From a checkpoint of a small multi-label image tagger: soap at rate 0.0041, 10600 steps.
Rows from block 9 of a small multi-label image tagger, named by matrix and row number. Rows with one number belong to one channel. Each number is 200 + 40 x the weight over its row's rms, rounded and kept within 0 to 999. All counts start at 0. After the name is the row's rms in percent of the matrix's.
After each channel's rows are labels from the 100 images, of 14976, where the channel reaches its highest value: "strongest on" is what is common among them. Only what is clearly more common there than usual is listed. The data: regions of photos with short descriptions (Visual Genome).
# p10: first pointwise conv (model.blocks.9.p1.0.weight, 192x192x1x1), inputs 96-191
# p20: second pointwise conv (model.blocks.9.p2.0.weight, 192x192x1x1, transposed), outputs 96-191

p10.140,101,281,142,232,183,146,168,146,157,196,193,198,164,255,188,165,90,224,240,174,210,208,198,114,194,156,209,231,195,216,232,158,196,176,180,152,210,256,198,110,165,212,145,191,210,208,223,229,184,168,152,220,192,211,235,203,240,167,267,219,187,178,126,217,190,156,174,166,201,268,212,160,183,157,217,216,155,158,160,171,290,151,158,174,187,226,193,144,197,177,169,295,183,234,304,132,126
p20.140,105,226,225,204,112,116,183,269,158,158,216,82,229,266,292,168,189,260,198,200,194,183,280,236,168,132,204,197,260,139,174,233,175,141,204,227,110,217,199,223,141,154,156,244,240,228,238,181,248,223,191,175,193,206,140,226,142,195,206,148,176,137,162,201,151,160,231,182,158,244,213,136,217,217,201,222,224,232,280,195,208,200,194,265,238,171,152,177,197,229,208,196,167,159,203,216,261
strongest on: text has "man"

p10.52,103,140,252,275,126,185,206,197,179,203,200,194,217,214,185,234,190,169,266,227,180,183,210,199,329,182,212,211,147,211,184,147,246,239,190,164,188,246,245,211,196,189,193,158,165,166,227,125,156,158,192,143,244,246,154,203,204,136,131,225,188,184,115,226,235,225,219,130,224,185,161,178,283,196,239,169,213,212,155,180,220,209,181,215,233,202,182,201,146,205,211,194,195,199,219,214,221
p20.52,099,196,171,163,221,117,260,194,272,267,219,162,124,165,189,237,202,248,168,186,143,115,200,186,122,129,186,155,234,169,253,166,186,234,258,184,195,224,202,219,189,203,153,122,199,210,214,263,253,180,304,119,214,185,194,226,186,165,100,175,109,163,167,203,217,153,180,165,191,255,223,218,286,175,178,158,210,173,183,233,173,169,200,249,156,263,212,196,192,144,132,181,172,224,164,160,198
strongest on: text has "man"

p10.0,106,306,170,210,170,193,269,159,203,201,127,296,164,276,247,193,163,166,157,212,165,188,274,202,176,168,164,247,206,170,174,180,197,189,227,214,191,215,192,250,140,185,210,112,223,168,219,176,179,173,240,194,128,184,151,195,188,234,213,255,174,138,110,185,176,165,206,208,142,224,193,210,163,159,233,231,234,195,245,176,188,148,206,150,138,177,154,239,213,219,141,229,302,276,251,178,162
p20.0,092,202,165,174,145,218,274,250,220,184,253,187,220,170,184,195,220,180,236,206,231,309,185,203,278,179,232,167,178,216,127,225,211,242,145,177,220,315,224,187,215,212,134,195,205,275,195,196,250,234,196,233,211,226,155,219,293,220,160,175,245,183,187,232,223,276,283,246,258,181,210,168,273,159,246,137,249,224,150,179,179,256,195,199,166,255,173,165,198,193,137,235,147,181,236,183,199
strongest on: text has "sign"

p10.161,101,206,177,185,171,159,209,127,180,255,206,207,164,196,189,171,249,194,131,185,175,141,233,192,176,214,211,208,246,227,196,214,196,237,260,167,229,161,149,214,198,279,212,206,180,229,175,206,184,218,220,189,194,225,222,164,201,246,185,128,172,216,224,174,227,272,221,142,275,196,127,202,125,187,216,270,276,165,217,261,186,187,208,213,226,198,211,203,258,211,165,210,251,163,251,173,129
p20.161,101,178,215,248,138,207,165,243,183,146,263,200,218,215,215,219,135,254,209,241,133,207,148,182,194,154,293,187,137,206,128,165,197,167,190,251,219,160,171,223,188,157,152,214,246,258,155,201,250,289,204,205,196,208,207,170,208,185,185,201,204,188,174,142,120,223,180,206,216,201,253,190,168,169,203,173,144,214,195,233,271,233,217,159,188,226,139,179,201,242,219,241,135,182,193,183,279
strongest on: text has "sign"

p10.81,102,242,189,230,201,168,210,174,226,143,272,194,151,155,202,226,259,186,162,184,195,211,164,168,199,219,260,287,138,180,154,208,192,172,171,279,177,243,157,300,265,178,155,157,215,263,204,185,208,155,215,187,237,231,137,198,143,210,188,211,225,164,173,221,155,169,205,163,255,133,269,198,215,178,208,170,208,122,186,203,213,151,174,316,163,156,175,153,151,196,152,184,172,222,155,237,185
p20.81,106,213,317,222,194,217,246,249,255,212,233,239,196,190,154,236,167,188,217,197,237,175,192,202,182,234,162,162,242,171,269,218,186,134,194,157,198,263,157,231,150,203,226,127,152,198,199,94,210,203,202,200,171,270,148,246,178,157,167,237,84,206,182,194,186,226,203,230,212,179,192,269,175,192,258,223,260,136,188,274,212,197,166,183,178,167,311,178,220,190,182,119,224,111,120,252,275
strongest on: text has "giraffe"

p10.65,100,225,170,197,225,208,197,158,171,291,153,117,223,279,166,247,225,202,250,192,175,166,165,142,136,269,195,234,230,215,246,218,208,202,220,275,246,205,255,276,179,132,184,229,188,191,207,210,193,173,163,144,183,176,161,179,258,238,200,171,102,246,222,193,135,143,192,166,173,197,219,307,178,163,207,182,174,153,210,219,232,255,211,188,191,208,174,201,221,169,137,211,119,145,163,153,220
p20.65,099,152,166,213,256,200,283,176,222,221,214,195,223,189,201,178,153,235,106,282,207,184,245,202,170,249,232,165,25,125,206,175,227,179,230,233,234,189,179,244,215,163,206,211,233,172,189,125,235,228,200,210,224,232,248,208,260,164,164,189,225,233,176,159,174,186,173,147,238,255,160,200,256,206,231,229,242,214,192,168,233,200,212,278,143,183,202,166,213,221,281,192,247,235,228,196,185
strongest on: text has "man"; text has "shirt"

p10.92,093,264,259,145,147,176,179,217,164,238,169,176,205,232,200,164,171,168,172,102,137,225,222,175,174,316,144,209,217,268,194,183,217,224,162,257,178,216,249,195,239,187,192,215,203,212,208,231,257,171,245,212,175,238,244,186,232,157,266,228,263,203,207,194,196,185,254,199,200,240,227,226,196,164,203,150,149,225,162,224,257,292,225,251,233,204,206,115,128,229,224,145,242,273,178,210,133
p20.92,100,232,133,176,199,141,182,191,98,196,111,204,181,195,196,174,216,190,223,204,259,174,206,170,182,174,212,195,176,190,174,195,189,194,255,247,225,150,159,245,174,214,200,134,177,246,130,187,214,152,239,169,171,170,193,134,198,205,115,214,210,185,194,233,277,158,161,255,247,161,172,206,205,195,170,177,211,218,225,166,139,165,133,153,178,234,256,175,150,157,201,212,205,137,168,216,202
strongest on: text has "blue"

p10.46,104,176,239,152,178,180,229,146,143,233,89,156,150,187,152,184,134,184,197,141,217,150,104,233,112,200,161,221,216,257,210,176,116,183,226,167,236,175,182,221,128,171,185,235,162,242,238,155,210,175,181,178,238,213,142,189,149,153,157,188,184,185,199,236,184,194,184,133,199,170,158,170,157,219,148,204,157,256,181,174,121,212,239,201,169,242,229,231,217,242,198,228,139,210,214,184,260
p20.46,105,254,189,237,166,272,149,209,277,150,269,204,227,140,173,230,248,206,160,226,199,203,168,200,236,176,129,182,182,203,176,193,155,177,199,234,150,193,268,217,157,213,122,155,196,186,197,214,260,218,224,239,116,249,245,188,246,209,196,210,200,204,112,177,133,205,168,167,250,215,150,143,188,201,195,146,245,179,281,154,253,223,172,219,227,250,136,153,241,219,203,192,166,240,219,177,268
strongest on: text has "man"

p10.6,103,233,188,162,189,273,184,117,166,211,140,224,147,215,127,190,229,169,185,226,118,241,220,209,198,209,229,164,237,205,185,200,246,175,219,173,209,207,205,213,112,184,202,170,267,154,242,163,181,159,181,172,262,273,169,141,251,182,212,170,168,138,153,196,170,202,206,232,243,107,184,224,133,230,209,186,214,218,176,191,121,183,176,192,166,148,204,145,167,258,129,187,213,195,205,211,109
p20.6,102,227,311,159,185,182,178,148,158,136,177,117,171,208,210,211,313,215,128,204,181,196,252,166,156,244,210,193,195,247,173,201,173,194,212,210,216,172,185,233,210,182,223,212,214,243,185,201,176,228,157,274,207,223,200,261,242,180,139,199,242,106,248,158,176,237,255,244,154,164,261,206,163,256,221,252,182,264,139,227,174,247,204,219,104,135,227,162,151,173,194,203,159,224,272,244,174
strongest on: text has "blue"

p10.7,095,284,208,211,178,200,213,256,167,227,208,126,216,255,203,214,181,200,207,216,160,188,175,202,181,212,204,155,208,321,208,191,197,204,204,250,167,239,184,184,222,203,187,164,241,204,155,263,203,225,215,238,234,163,197,181,184,192,258,156,172,327,125,232,221,219,238,192,147,210,214,338,206,212,198,164,216,166,181,108,209,254,180,213,137,255,178,218,185,249,219,109,179,206,237,160,150
p20.7,098,217,143,226,206,218,176,249,201,164,233,267,194,277,150,204,223,180,163,112,196,194,174,218,188,210,215,244,222,198,228,179,185,240,289,238,195,201,252,217,148,235,203,181,167,250,241,201,225,156,170,237,236,178,169,227,171,92,209,191,223,174,215,139,233,237,189,200,216,177,193,158,136,201,194,240,96,171,164,189,147,118,173,119,265,168,142,208,174,163,166,226,147,144,196,188,174
strongest on: text has "blue"

p10.139,098,170,296,162,213,249,119,283,298,171,156,200,144,209,185,181,176,123,200,148,210,185,108,215,189,254,197,174,196,245,148,185,210,169,187,262,201,142,197,222,214,163,147,304,147,192,187,99,155,204,189,189,232,207,209,195,175,154,150,192,176,202,151,196,235,205,215,152,259,198,231,148,150,165,184,152,116,167,148,216,179,181,175,186,219,196,139,279,252,253,177,223,236,236,156,209,192
p20.139,100,229,204,202,144,216,198,167,259,215,154,211,128,139,204,184,184,191,259,180,164,213,265,167,180,133,110,198,243,201,228,227,134,187,217,178,159,225,227,165,233,268,174,225,230,218,178,208,126,232,191,242,194,236,153,243,281,198,141,245,198,230,238,182,281,242,200,225,152,207,203,207,238,239,219,240,178,245,181,150,207,268,195,274,225,178,206,213,204,216,238,159,234,160,223,215,247
strongest on: text has "blue"

p10.26,106,173,215,162,194,192,226,165,168,180,174,259,255,186,285,157,191,246,193,156,158,240,207,192,260,161,169,220,192,178,193,200,285,254,279,116,220,160,205,220,209,207,211,302,206,235,187,150,167,202,242,228,186,164,186,164,189,168,169,236,293,235,209,270,227,148,159,232,235,193,157,231,208,179,127,210,224,224,180,174,196,196,207,160,249,154,259,217,237,155,175,210,301,137,205,254,223
p20.26,096,238,198,201,155,154,200,194,246,141,221,193,321,156,147,249,155,269,115,192,158,164,234,170,213,244,203,264,170,258,225,130,263,206,242,200,175,143,166,185,206,189,222,209,211,222,173,255,163,197,205,160,202,216,248,188,170,235,196,194,174,198,227,191,247,206,254,80,211,253,216,188,162,255,198,189,176,178,131,223,294,217,188,257,182,254,222,128,209,222,168,239,152,163,153,187,219
strongest on: text has "sign"

p10.106,100,156,195,213,177,213,236,132,206,219,164,152,170,250,113,147,220,234,181,234,269,171,132,259,183,190,218,159,182,221,183,147,192,189,129,290,219,170,277,211,183,163,207,183,135,221,257,165,222,180,147,250,176,182,192,177,154,247,198,160,209,179,217,252,118,226,201,167,251,198,222,204,161,196,182,170,223,219,154,219,243,187,181,200,198,186,219,212,157,215,158,174,146,196,217,261,201
p20.106,104,213,208,159,153,138,163,210,186,165,215,169,185,267,186,201,257,202,120,195,148,231,144,237,156,192,130,257,303,280,195,188,135,246,198,232,106,199,212,196,257,252,203,143,220,126,218,288,225,221,194,180,197,195,162,167,205,148,201,114,160,127,208,175,153,193,204,143,187,214,145,131,204,135,227,190,225,256,191,217,201,258,172,191,230,172,164,237,228,259,137,151,155,151,156,172,256
strongest on: text has "man"; text has "shirt"

p10.8,097,231,221,251,194,172,176,133,155,115,215,229,120,203,163,207,263,132,210,205,139,212,248,229,192,242,252,170,258,185,266,267,152,197,251,169,187,140,194,232,135,158,204,292,160,165,233,259,178,211,181,220,186,233,167,172,191,177,198,256,172,228,157,228,181,192,132,189,164,199,162,222,105,201,150,155,216,236,205,228,283,257,197,184,260,210,289,185,197,278,192,150,168,205,171,186,158
p20.8,094,265,189,168,144,208,220,236,195,167,186,172,208,173,170,191,223,210,191,166,193,170,189,240,225,250,162,279,181,238,196,216,157,163,152,207,176,142,181,210,270,166,204,210,162,266,131,240,245,179,220,189,143,201,196,129,170,168,150,215,135,165,137,235,183,217,198,182,169,162,146,176,273,210,178,156,259,171,224,212,222,216,170,150,231,290,173,210,230,197,205,191,167,190,177,197,176
strongest on: text has "blue"

p10.56,096,153,217,145,150,155,228,185,161,175,195,143,228,259,143,158,140,216,216,194,215,226,139,126,274,213,255,122,117,241,139,242,212,287,140,214,133,183,178,182,203,203,136,253,177,219,154,246,148,263,202,149,183,229,176,155,104,214,191,211,243,242,254,159,164,184,196,167,209,246,190,182,223,170,117,158,214,184,216,151,222,219,180,183,170,216,228,147,203,228,179,242,220,229,187,144,208
p20.56,105,187,230,253,243,295,147,133,229,189,253,264,241,192,184,217,206,229,264,259,212,179,89,221,217,199,205,169,253,224,242,200,166,191,221,218,160,207,169,97,209,182,192,255,167,208,166,267,143,170,193,231,168,282,268,243,257,239,249,172,218,190,143,201,197,275,175,245,211,187,279,228,211,250,243,243,192,199,179,201,230,196,261,187,181,197,213,183,202,231,230,213,236,255,265,235,199
strongest on: text has "blue"