config.toml
model = "multi-label image tagger"
horizontal_flip = true
padding_mode = "reflect"
stem = "deep"
widths = [128, 224, 384, 672]
max_precond_dim = 512
merge_dims = true
weight_decay = 0.1
Rows from block 10 of a small multi-label image tagger, named by matrix and row number. Rows with one number belong to one channel. Each number is 200 + 40 x the weight over its row's rms, rounded and kept within 0 to 999. All counts start at 0. After the name is the row's rms in percent of the matrix's.
After each channel's rows are labels from the 100 images, of 14976, where the channel reaches its highest value: "responds to" is what is common among them. Only what is clearly more common there than usual is listed. The data: regions of photos with short descriptions (Visual Genome).
# p10: first pointwise conv (model.blocks.10.p1.0.weight, 192x192x1x1), inputs 78-116
# p20: second pointwise conv (model.blocks.10.p2.0.weight, 192x192x1x1, transposed), outputs 78-116

p10.83,109,142,240,184,224,263,195,228,170,138,228,171,175,119,219,155,233,278,170,163,160,158,134,245,266,137,193,260,269,214,204,191,238,215,229,235,160,192,221,196
p20.83,100,212,258,211,175,221,211,135,191,167,210,279,195,171,206,197,221,246,211,241,195,244,197,182,169,200,211,243,150,194,222,180,143,247,202,270,126,139,158,212
responds to: text has "clock"

p10.171,097,171,211,142,212,125,167,179,192,208,168,225,244,183,188,183,198,228,182,141,230,223,249,174,244,175,154,180,245,170,177,130,217,224,160,169,234,242,160,181
p20.171,108,166,203,146,134,203,193,243,200,190,146,152,159,191,205,221,207,224,222,237,301,183,155,222,178,182,205,204,231,166,163,145,174,211,225,229,159,166,345,215
responds to: text has "white"

p10.119,111,242,213,186,215,224,202,260,202,172,240,246,138,218,231,162,282,225,203,147,169,181,266,140,205,188,157,200,196,212,180,172,243,207,126,189,146,187,187,155
p20.119,103,153,291,233,182,194,244,222,151,157,220,216,251,272,188,281,213,201,151,159,187,260,241,194,258,254,147,224,225,292,239,204,219,124,201,216,231,181,153,167
responds to: text has "clock"

p10.51,103,210,218,176,167,258,293,166,178,202,239,227,215,195,228,193,179,202,200,211,176,175,207,180,180,182,226,203,264,172,193,216,198,189,231,165,174,112,158,222
p20.51,101,221,209,210,187,141,214,150,177,119,210,230,190,205,250,212,157,212,233,193,189,225,224,244,201,121,176,207,169,176,172,165,186,212,215,185,206,204,130,210
responds to: text has "clock"

p10.140,096,74,276,254,198,203,252,215,191,178,144,141,204,196,148,245,234,187,180,209,103,174,253,120,197,205,240,255,206,201,260,203,268,263,246,236,186,204,218,196
p20.140,091,265,138,182,170,229,243,267,275,182,166,219,223,223,113,219,179,223,228,216,197,168,213,216,230,164,218,198,238,208,193,169,149,275,181,145,140,215,208,278
responds to: text has "man"; text has "wearing"

p10.13,096,216,208,232,155,209,257,159,152,172,207,216,183,206,210,295,218,216,255,138,210,193,181,166,158,262,172,163,223,232,206,173,217,219,212,202,190,167,177,239
p20.13,099,95,177,226,287,244,239,164,204,177,252,219,231,230,195,175,217,203,241,232,153,151,233,170,185,223,192,180,252,180,161,244,249,225,263,198,170,130,219,187
responds to: text has "man"

p10.27,098,158,224,159,166,144,152,186,170,99,192,158,222,233,229,213,166,169,290,268,232,219,207,213,200,179,106,208,204,148,156,201,187,203,168,186,183,198,212,228
p20.27,097,210,185,247,207,101,238,219,150,141,183,191,251,170,189,167,207,207,153,179,224,253,253,141,180,175,229,172,234,171,108,245,186,178,181,209,219,202,217,213
responds to: text has "sign"

p10.106,098,204,233,230,185,160,235,162,132,133,226,151,208,160,226,253,192,187,315,181,253,224,180,154,153,238,127,212,128,267,139,150,216,140,145,156,158,171,131,199
p20.106,110,205,198,255,235,244,268,287,157,292,215,237,130,90,194,294,133,190,187,179,166,148,196,166,205,219,263,189,171,183,218,148,268,281,212,218,145,162,197,168
responds to: text has "sign"