A small multi-label image tagger, trained from scratch: depths [3, 3, 9, 3], 203450 training examples.
Rows from block 11 of a small multi-label image tagger, named by matrix and row number. Rows with one number belong to one channel. Each number is 500 + 50 x the weight over its row's rms, rounded and kept within 0 to 999. All counts start at 0. Numbers have three digits each. After the name is the row's rms in percent of the matrix's.
After each channel's rows are labels from the 100 images, of 14976, where the channel reaches its highest value: "strongest on" is what is common among them. Only what is clearly more common there than usual is listed. The data: regions of photos with short descriptions (Visual Genome). In brackets: how many of the 100.
# p10: first pointwise conv (model.blocks.11.p1.0.weight, 192x192x1x1), inputs 0-95
# p20: second pointwise conv (model.blocks.11.p2.0.weight, 192x192x1x1, transposed), outputs 0-95

p10.164 108:492581599626470465448550470504498540433457572433528541497480538481521497544548541574447461467526483465395512465567515596502432477467524421475515537543573452462440453464500546498499512445480531503559480460479476579590503522562465499509474399442552496476507521524508369574542495452599502567
p20.164 107:544562463446549470477422545543542572509578484488509584474452524543565490460522538478493464492531504562492539486544591514467552535576506473581483538416546461518468511497510557505554461591585532471539547520517448505550491539494568472528464510545531528483455509481573466537481496464541544517
strongest on: text has "window" (28)

p10.104 106:449515398446492446495517461453571451508511500402480538402501556466532432462457455498471553502452477574536495520467532432469573484446566561529519499452472491479527510488484537487555484687546417552558457417509445481483547476434470474494428451503454572475435482482516651440416459472410424445
p20.104 102:470452473567520525550446470542445543510542535511627475478576481557507414641430446494563483470536452545498480378447460465586459483512407537589545621446464366479547528430553470487488508543536515497482451524437498441442484594497445461427400595506469435461522475457419507515567482563444459545
strongest on: text has "horse" (29)

p10.165 107:454497541472521533547447516449486574512497541520428615572503430530491520511372465591518512506483561536454476466467499540501498466597493642458457447563550461505477554437497441517509534515446543469511520485426502507465482410544496508539581433504539540459491371471503505516443524422489504539
p20.165 093:471525515438437409481535399459412514478501458443547432473478524479540513504417439514516484524524510497508451485537523430513581547501601450584551508567453571506420590589448571544544415532539580530505576502492427492552458530480495541428524538516424510478458439523515410560554551523510474527
strongest on: text has "sign" (25)

p10.142 096:515494431459488450422526481509514543424476434563551460431465450574426531521453473488466472583499500503476414501542416463585543427474494498489422599558559439455528454433491427503458469450530496490461448565510399547446458567435507473444523411557474561399511507471449543486455408460569483467
p20.142 098:503518523474411510541489512482410454479513548458397413535511490512482471380575493481600476505512495499520469497535428427495474436492450444470506532486576579402535517492491504477495561526496563548564473413479415495446501486568569557514557522414476487444499449456530590545514453567493511452
strongest on: text has "black" (26)

p10.155 109:445476617507494511427530566511574563529537539463435553546506446526551552469485519470495478459538443510592492526568545449469563450479453509515455534437531517560489649463587475534453487485474499495533552513489452607536564475504491468516496464535526560519475482496501521516456527458592519593
p20.155 106:417588551490485386468510522495520396444502478566504541516444503466436357523530494545447403594505462487527536517452396540506547535483585556432435480478554527471544472528567497503581512480507492473489538527508425543466453623536543516492466530536532542505456565534566590439518489471480555563
strongest on: text has "blue" (31)

p10.126 099:484536545476521517431489445528493471531416429467503537491436539511446489614505569546423480555455484532416467577451553522458513533521486435545462459512463491457439516502559502452489423518528551475522427407434535517494581450447496474475423512647549521444497511516470506423563461554561445484
p20.126 100:544521518507508513507427569463527494489566516527545451550461539521533487555511483499572495408484639398513468552591423478530485493569482506508492450418564521470490604469473472540506463476466575452527519499546481519484381447392489547476565542510440469458502506492437429620453457488436580537
strongest on: text has "clock" (50)

p10.111 102:470633518488500511441551504487454513385555539471498511484492607494519534543478513478542472485454498471402420474483393676479468524462449453532507497516426423586505453511627491508469535492539500462430492490411536611386479411487537476433527501449489472480536533531559510479490566532577386589
p20.111 101:489520460439495567480521531518676434524511495464508520529416557477535555543566604541479508527517491452469487502471421561417494511547477540514529462470441532552462506470554442497528531395520552536649484554489482502477527564457522434480477450450495494503493411442541466478504524478505510559
strongest on: text has "sign" (28)

p10.47 087:430542518503554606440508516445448563477483462549481611452511547497504432422456483532562573524483498553459507491417548550500431542544451538504460498459552515448536514487528570581471684526451442599398499524416594504389424511454536479485496475448551521425470455460520550456503522467482475517
p20.47 101:583353536450565482400389475547512447408476456491457488552495406378478519560492581543574558557509597500471457505613540461458560461461520571506501556506518617525485482505505486471558453510535505475534444449459505453476508526515505463404588583436541456456530491507511481561482533490582526487
strongest on: text has "man" (25)

p10.33 101:517445528563510548456545533572490526492469511442480487421512566572606518436443481482525442493535492547429562642506522413519640516466423584572470471452535560539421546535523438573513525480459498484512559514508528483508551513559502495646492430486439475531519538569554465505514515558497538564
p20.33 100:477498511465560541480490465526548510457548495469542535477461443502514542545460521538566504592536495563511539491494543543566526476488472519423541436535480494532485542528640420495511484544546481403452523480443418583453523483522414453473396522488522580427518378515439373538487584492423541620
strongest on: text has "clock" (34)

p10.62 097:545503535477550484489512483584490493473537490473530456613520462454522532472469509554545503583579568530530548495558637509638447489462546517505518526462506504453461560442466551515402543519476484498623553521474425404593546549505496463555502542488497498604590491477522511514465484591527411540
p20.62 098:511433514546506498516460519542546510525479509559484505456440449526547483440490492480483509562394491581522440495503552559417423478578524519495495498469538506458572528482458459418490515510549486590557455577521332589578456634431573527520436560404397547528426494435505454365521571561496495497
strongest on: text has "giraffe" (29)

p10.188 110:422429552492469500527512569468478411462547467516433520511461572545439440484460517423428493480608433499518459524605536476493481482459483385553463504547524462445679552623484460505630451491462600474462497530527583446524483468494528460482468454511489594511483552496498534435460513471460512489
p20.188 106:540496443455505544537577511438580498601532480516522474618507446504514548348498541467501590507591446522480475506445518455426448521499515508516486473494592537502517535485462505514460500530588457471427425462468519489503473526474551538485540474454524540485462534473533533422509509459451484396
strongest on: text has "green" (25)

p10.63 098:596547500523540507639547491458513474530361516462590511536411456507527464485499444499451425497407542494428502455497572431527524500552483575407484504486459448449463468530506470478576514497479516435494500504413528390478502527576425451493567463547444416497571437536525415458525548511455506445
p20.63 097:473375533479415453462527495473554502635458550486451508450544463420424561410573407441525492478493602514534563451537479558545450401475480515403539520520501431557522469498467518525613609592395495430428420618433480503504549518496500445525440489487615543531494474520526555505563533579510490526
strongest on: text has "blue" (25)

p10.127 106:478477438519458558529555500380422433481575440466491416541438575563478527486474523565380520477458451533554482467517509547547488430521557552479552442494466408440508433538600553441503434567503515470479450506560563493388607438498536526509526513518507510411497418446539507472466557452474499455
p20.127 104:374501521461583490493490501481414510512522386477506496452475533484449602494430557363473419548544593467512484443553542506416485532475499533586475479553404542507533596469583516542490521456525514515497387417497532584551556532514499545462516508431408422494520471545527500400505533515648439468
strongest on: text has "white" (31)

p10.153 096:506532511514440458472534498541506499406488468557520579563592468469466471475552646537573560528588501466435502469451559434542484523489559460583592459546468500461463528514486507501488463480498433479579525497426434403511566408424552480435434531449453464529500539451543542441552490437505459541
p20.153 111:547502528519591493455528476503542532459529595535513460506505476584496526452440434528515510512498486439501504443514443556380530577579561546483456558479518414517454566533416485451464545480531492538513523540498452495430430459549548635567544510424489516443394467527543481490344543572465386502
strongest on: text has "giraffe" (28)

p10.115 101:512468428431641528443512512502572602490477506444500466589448438476494533492454457529474477455410427597506405533514533449458551424513521449450499538443528532513513397444446393478541533389449454484449558519431503470562534537483448487396535570534553486490457455529483578548484431500432506511
p20.115 103:464499573471453529494415594428534465510477520515503546500575469456480492471501516561502518453445478499581436523618460472480585505485523494452409473459506505529606507516468516525503565537472525445457542446513555606468405467493448505512480475465498592503485462432607538429517505450466693487
strongest on: text has "giraffe" (30)

p10.26 097:378547440499491582535556464519536548502407549563443533510544500528457526534497497500419532443462498469483489389459567451473524514588515591437582424416486489548518467453557520438394580571531441452461489421530500479441533495499465459516450547474499471409561469530580549425540465542481639518
p20.26 101:471547484557408513567534545501569485632472531583506416587478537480504430520542497475541542564468416489524452502617458474423530513534447490523513510469422592437459529460575517478460496546400462499488435489472468481599518527497456476483561454407454455573447443470469584420456568455428617476
strongest on: text has "green" (28)

p10.67 104:405465523616539523488534470547469527420519551585509526570580508421470519425575581554510511415594483421443507562493455563484502431517516507483612460499531482560504513455485543423485546468478449540518463568477525496560451388499587530504540524465489441479466470536613464536559474457504486528
p20.67 113:443411493490460469634475422499449498513486527485400411542440503537432404504537479420455532506499496588528511481485467450528529547469462454446484496450528465560530401528410438487392571386369567493517543503479520471446608472440548579463443400578475570492493478522448462516570491524520496500
strongest on: text has "man" (32)

p10.116 102:469652496483542529446621516588556440421512570424632545489499472480486491518588496462502448509500433477521455446429485542485443513459502496578442500452531552495468525431527520534441550454483461503508516486419577498481496539538449505574487398493498437454465464495452460502594512463535547578
p20.116 105:516458504476547478562486505537518536408484491440626495550487480552411483644612504411438465655550611538521562509434479574473530440447495499466573473507491432542530606486569486517544543458498442446503479450484477534507491524525459475554572484517500464417477485518500439483488466580513444499
strongest on: text has "man" (32)

p10.5 097:539501487488449465516464480512527466424475505460590439507482543578502599505480484478446460491542565484529552431464419526528552477477526421461494532531494481457545453488446546421540465621520442569466559495468566441518437560545461580555411551450445509464440406503435432489480563423463498459
p20.5 095:570455512592446567476551463555508554472490483500542602424489498618469468546452507476439522517522480508538492570445485560497465535471483482475469540506458529557518460377563462515504449509563407530476549530606532474515469428545526499462509529569523527475592446509503497413500453525486488565
strongest on: text has "train" (29)

p10.14 103:555455492482532452542557531403501588466477459496480501464503468434621526537570485523554475487451478496474509435469527498472496494435449457444548541514400529517472524556467467564509547434520518548520438454508467592471435434519611548429600530498447494456566485477552631554552503497479490477
p20.14 097:456444488571510482458446519492471445473508509548514478532520454494474472593454482516502593504459522563457527522605591514531529485591400439458544527444482405517493442485612559453491613542556410487470526455486536517564495536599557425526383482433438527476388566454495466420507505549588489445
strongest on: text has "shirt" (27); text has "man" (26)

p10.186 090:398521509577520495471539485589535502493435569471486519448516436540490552477491587624502487439427487557528480512454540494515490509545499532553439523470526467522435485436519511537460597446507498475454541484425533477499423466519558533508463410425525556532483484568526560491469521503496454519
p20.186 097:408633470526473524529559474501471492464481533560666456497478476525527484576520464509423477537583406558452506437511572425598544421469578520470430527453451431492458476523555477482531555520563372427494458489449548495479517607564493481491484494464539475558419495491479482477483527512515454498
strongest on: text has "man" (25)

p10.46 098:451466498509448466546448462502465452506578451440539454489477567506501524510524504477499595493443512356505533527513476578474480446470559503534450462509470643476462520489592544466496435475431513552510496529521450543527495460521481487567539488513551446466598546532399518519438530523515506542
p20.46 096:483436452499448468493471503525529508501508544483569584360512485522479493517476516465451525502554450507504481447502515470412494493472454529517511622502557440517442547470556419449536519543457481627599549449587519557525485442428468551498513519502497523595513483482511479507423472348466432488
strongest on: text has "clock" (39)

p10.130 105:515515523524486601484486562604460488487510527552560519517459473554439504594421446528483434480437480513477524525463492492487578440508583446523471521519542457659535449510521441419591620524460549428452486516531586551515433492625456555594496465518475458473550432450621489485437500459460492450
p20.130 108:425492499470603520450507483479501415563504501438507452473578564459488542559459634504602455556520549546474432540444483477529521557500458596541414558531466488456501547514555506443440547441490471489479440473514422472503454529466448538616559456463448476515546443493449483538467608471431491478
strongest on: text has "clock" (29)

p10.105 100:482409510446460564490482443487447548460507477486412422490524617487518417537481474456633465542503461470436492560520553571393544506475459399525551444573524531476487411504593516482547539467505508534480513569431495484545447436548404454501425576558591519438461488401467479546459567462511399519
p20.105 098:469503423466529510445513515467533529510594442572461528497522508546507519443432532465441577485501478512485428584433475442605422499412498531518522497386472572466465561447518455576467471473531551459495400568541512400493515424473559475415477470560503511485549535536369545530457537513510578505
strongest on: text has "white" (28); text has "clock" (26)

p10.43 109:488534534503517499491540535536391498458460434460541502496512535579543506614416434477419510519531505477488435453491598542468512491486554471465472492473667459561532501516511434495546481511461525473428509473460531449357413474514442534595543508488547468525541391468459473454549422476540519542
p20.43 106:481520438511524511507395417437493447591636454483476536427493528477531429482463588505482551522469661515494472484476454615473536571451412502487430493527563520552479547453521448554503610481458532494556535567466464483506508492455507504632452516517401488624479471474494466525416508448496504532
strongest on: text has "clock" (31)

p10.157 102:535646453490491447510568514540556470503535463450507447480520529542441508570430649558532471475589430564504504500506564474456544529535519476467590534537473462517492449535456622464546488550491568393479468528512450530496520533590446506552490458490395544564446506534483456536498515452418518463
p20.157 103:462446510574557534516444526484477505480408393505495580530568528494448457525518501407404521556517453405469495449516429550518532547443505499504550527534521459518536530500517533457557421475512469456633540440548500530543567563407446541542526490492417517448549528554421508550439515509445550510
strongest on: text has "bus" (28)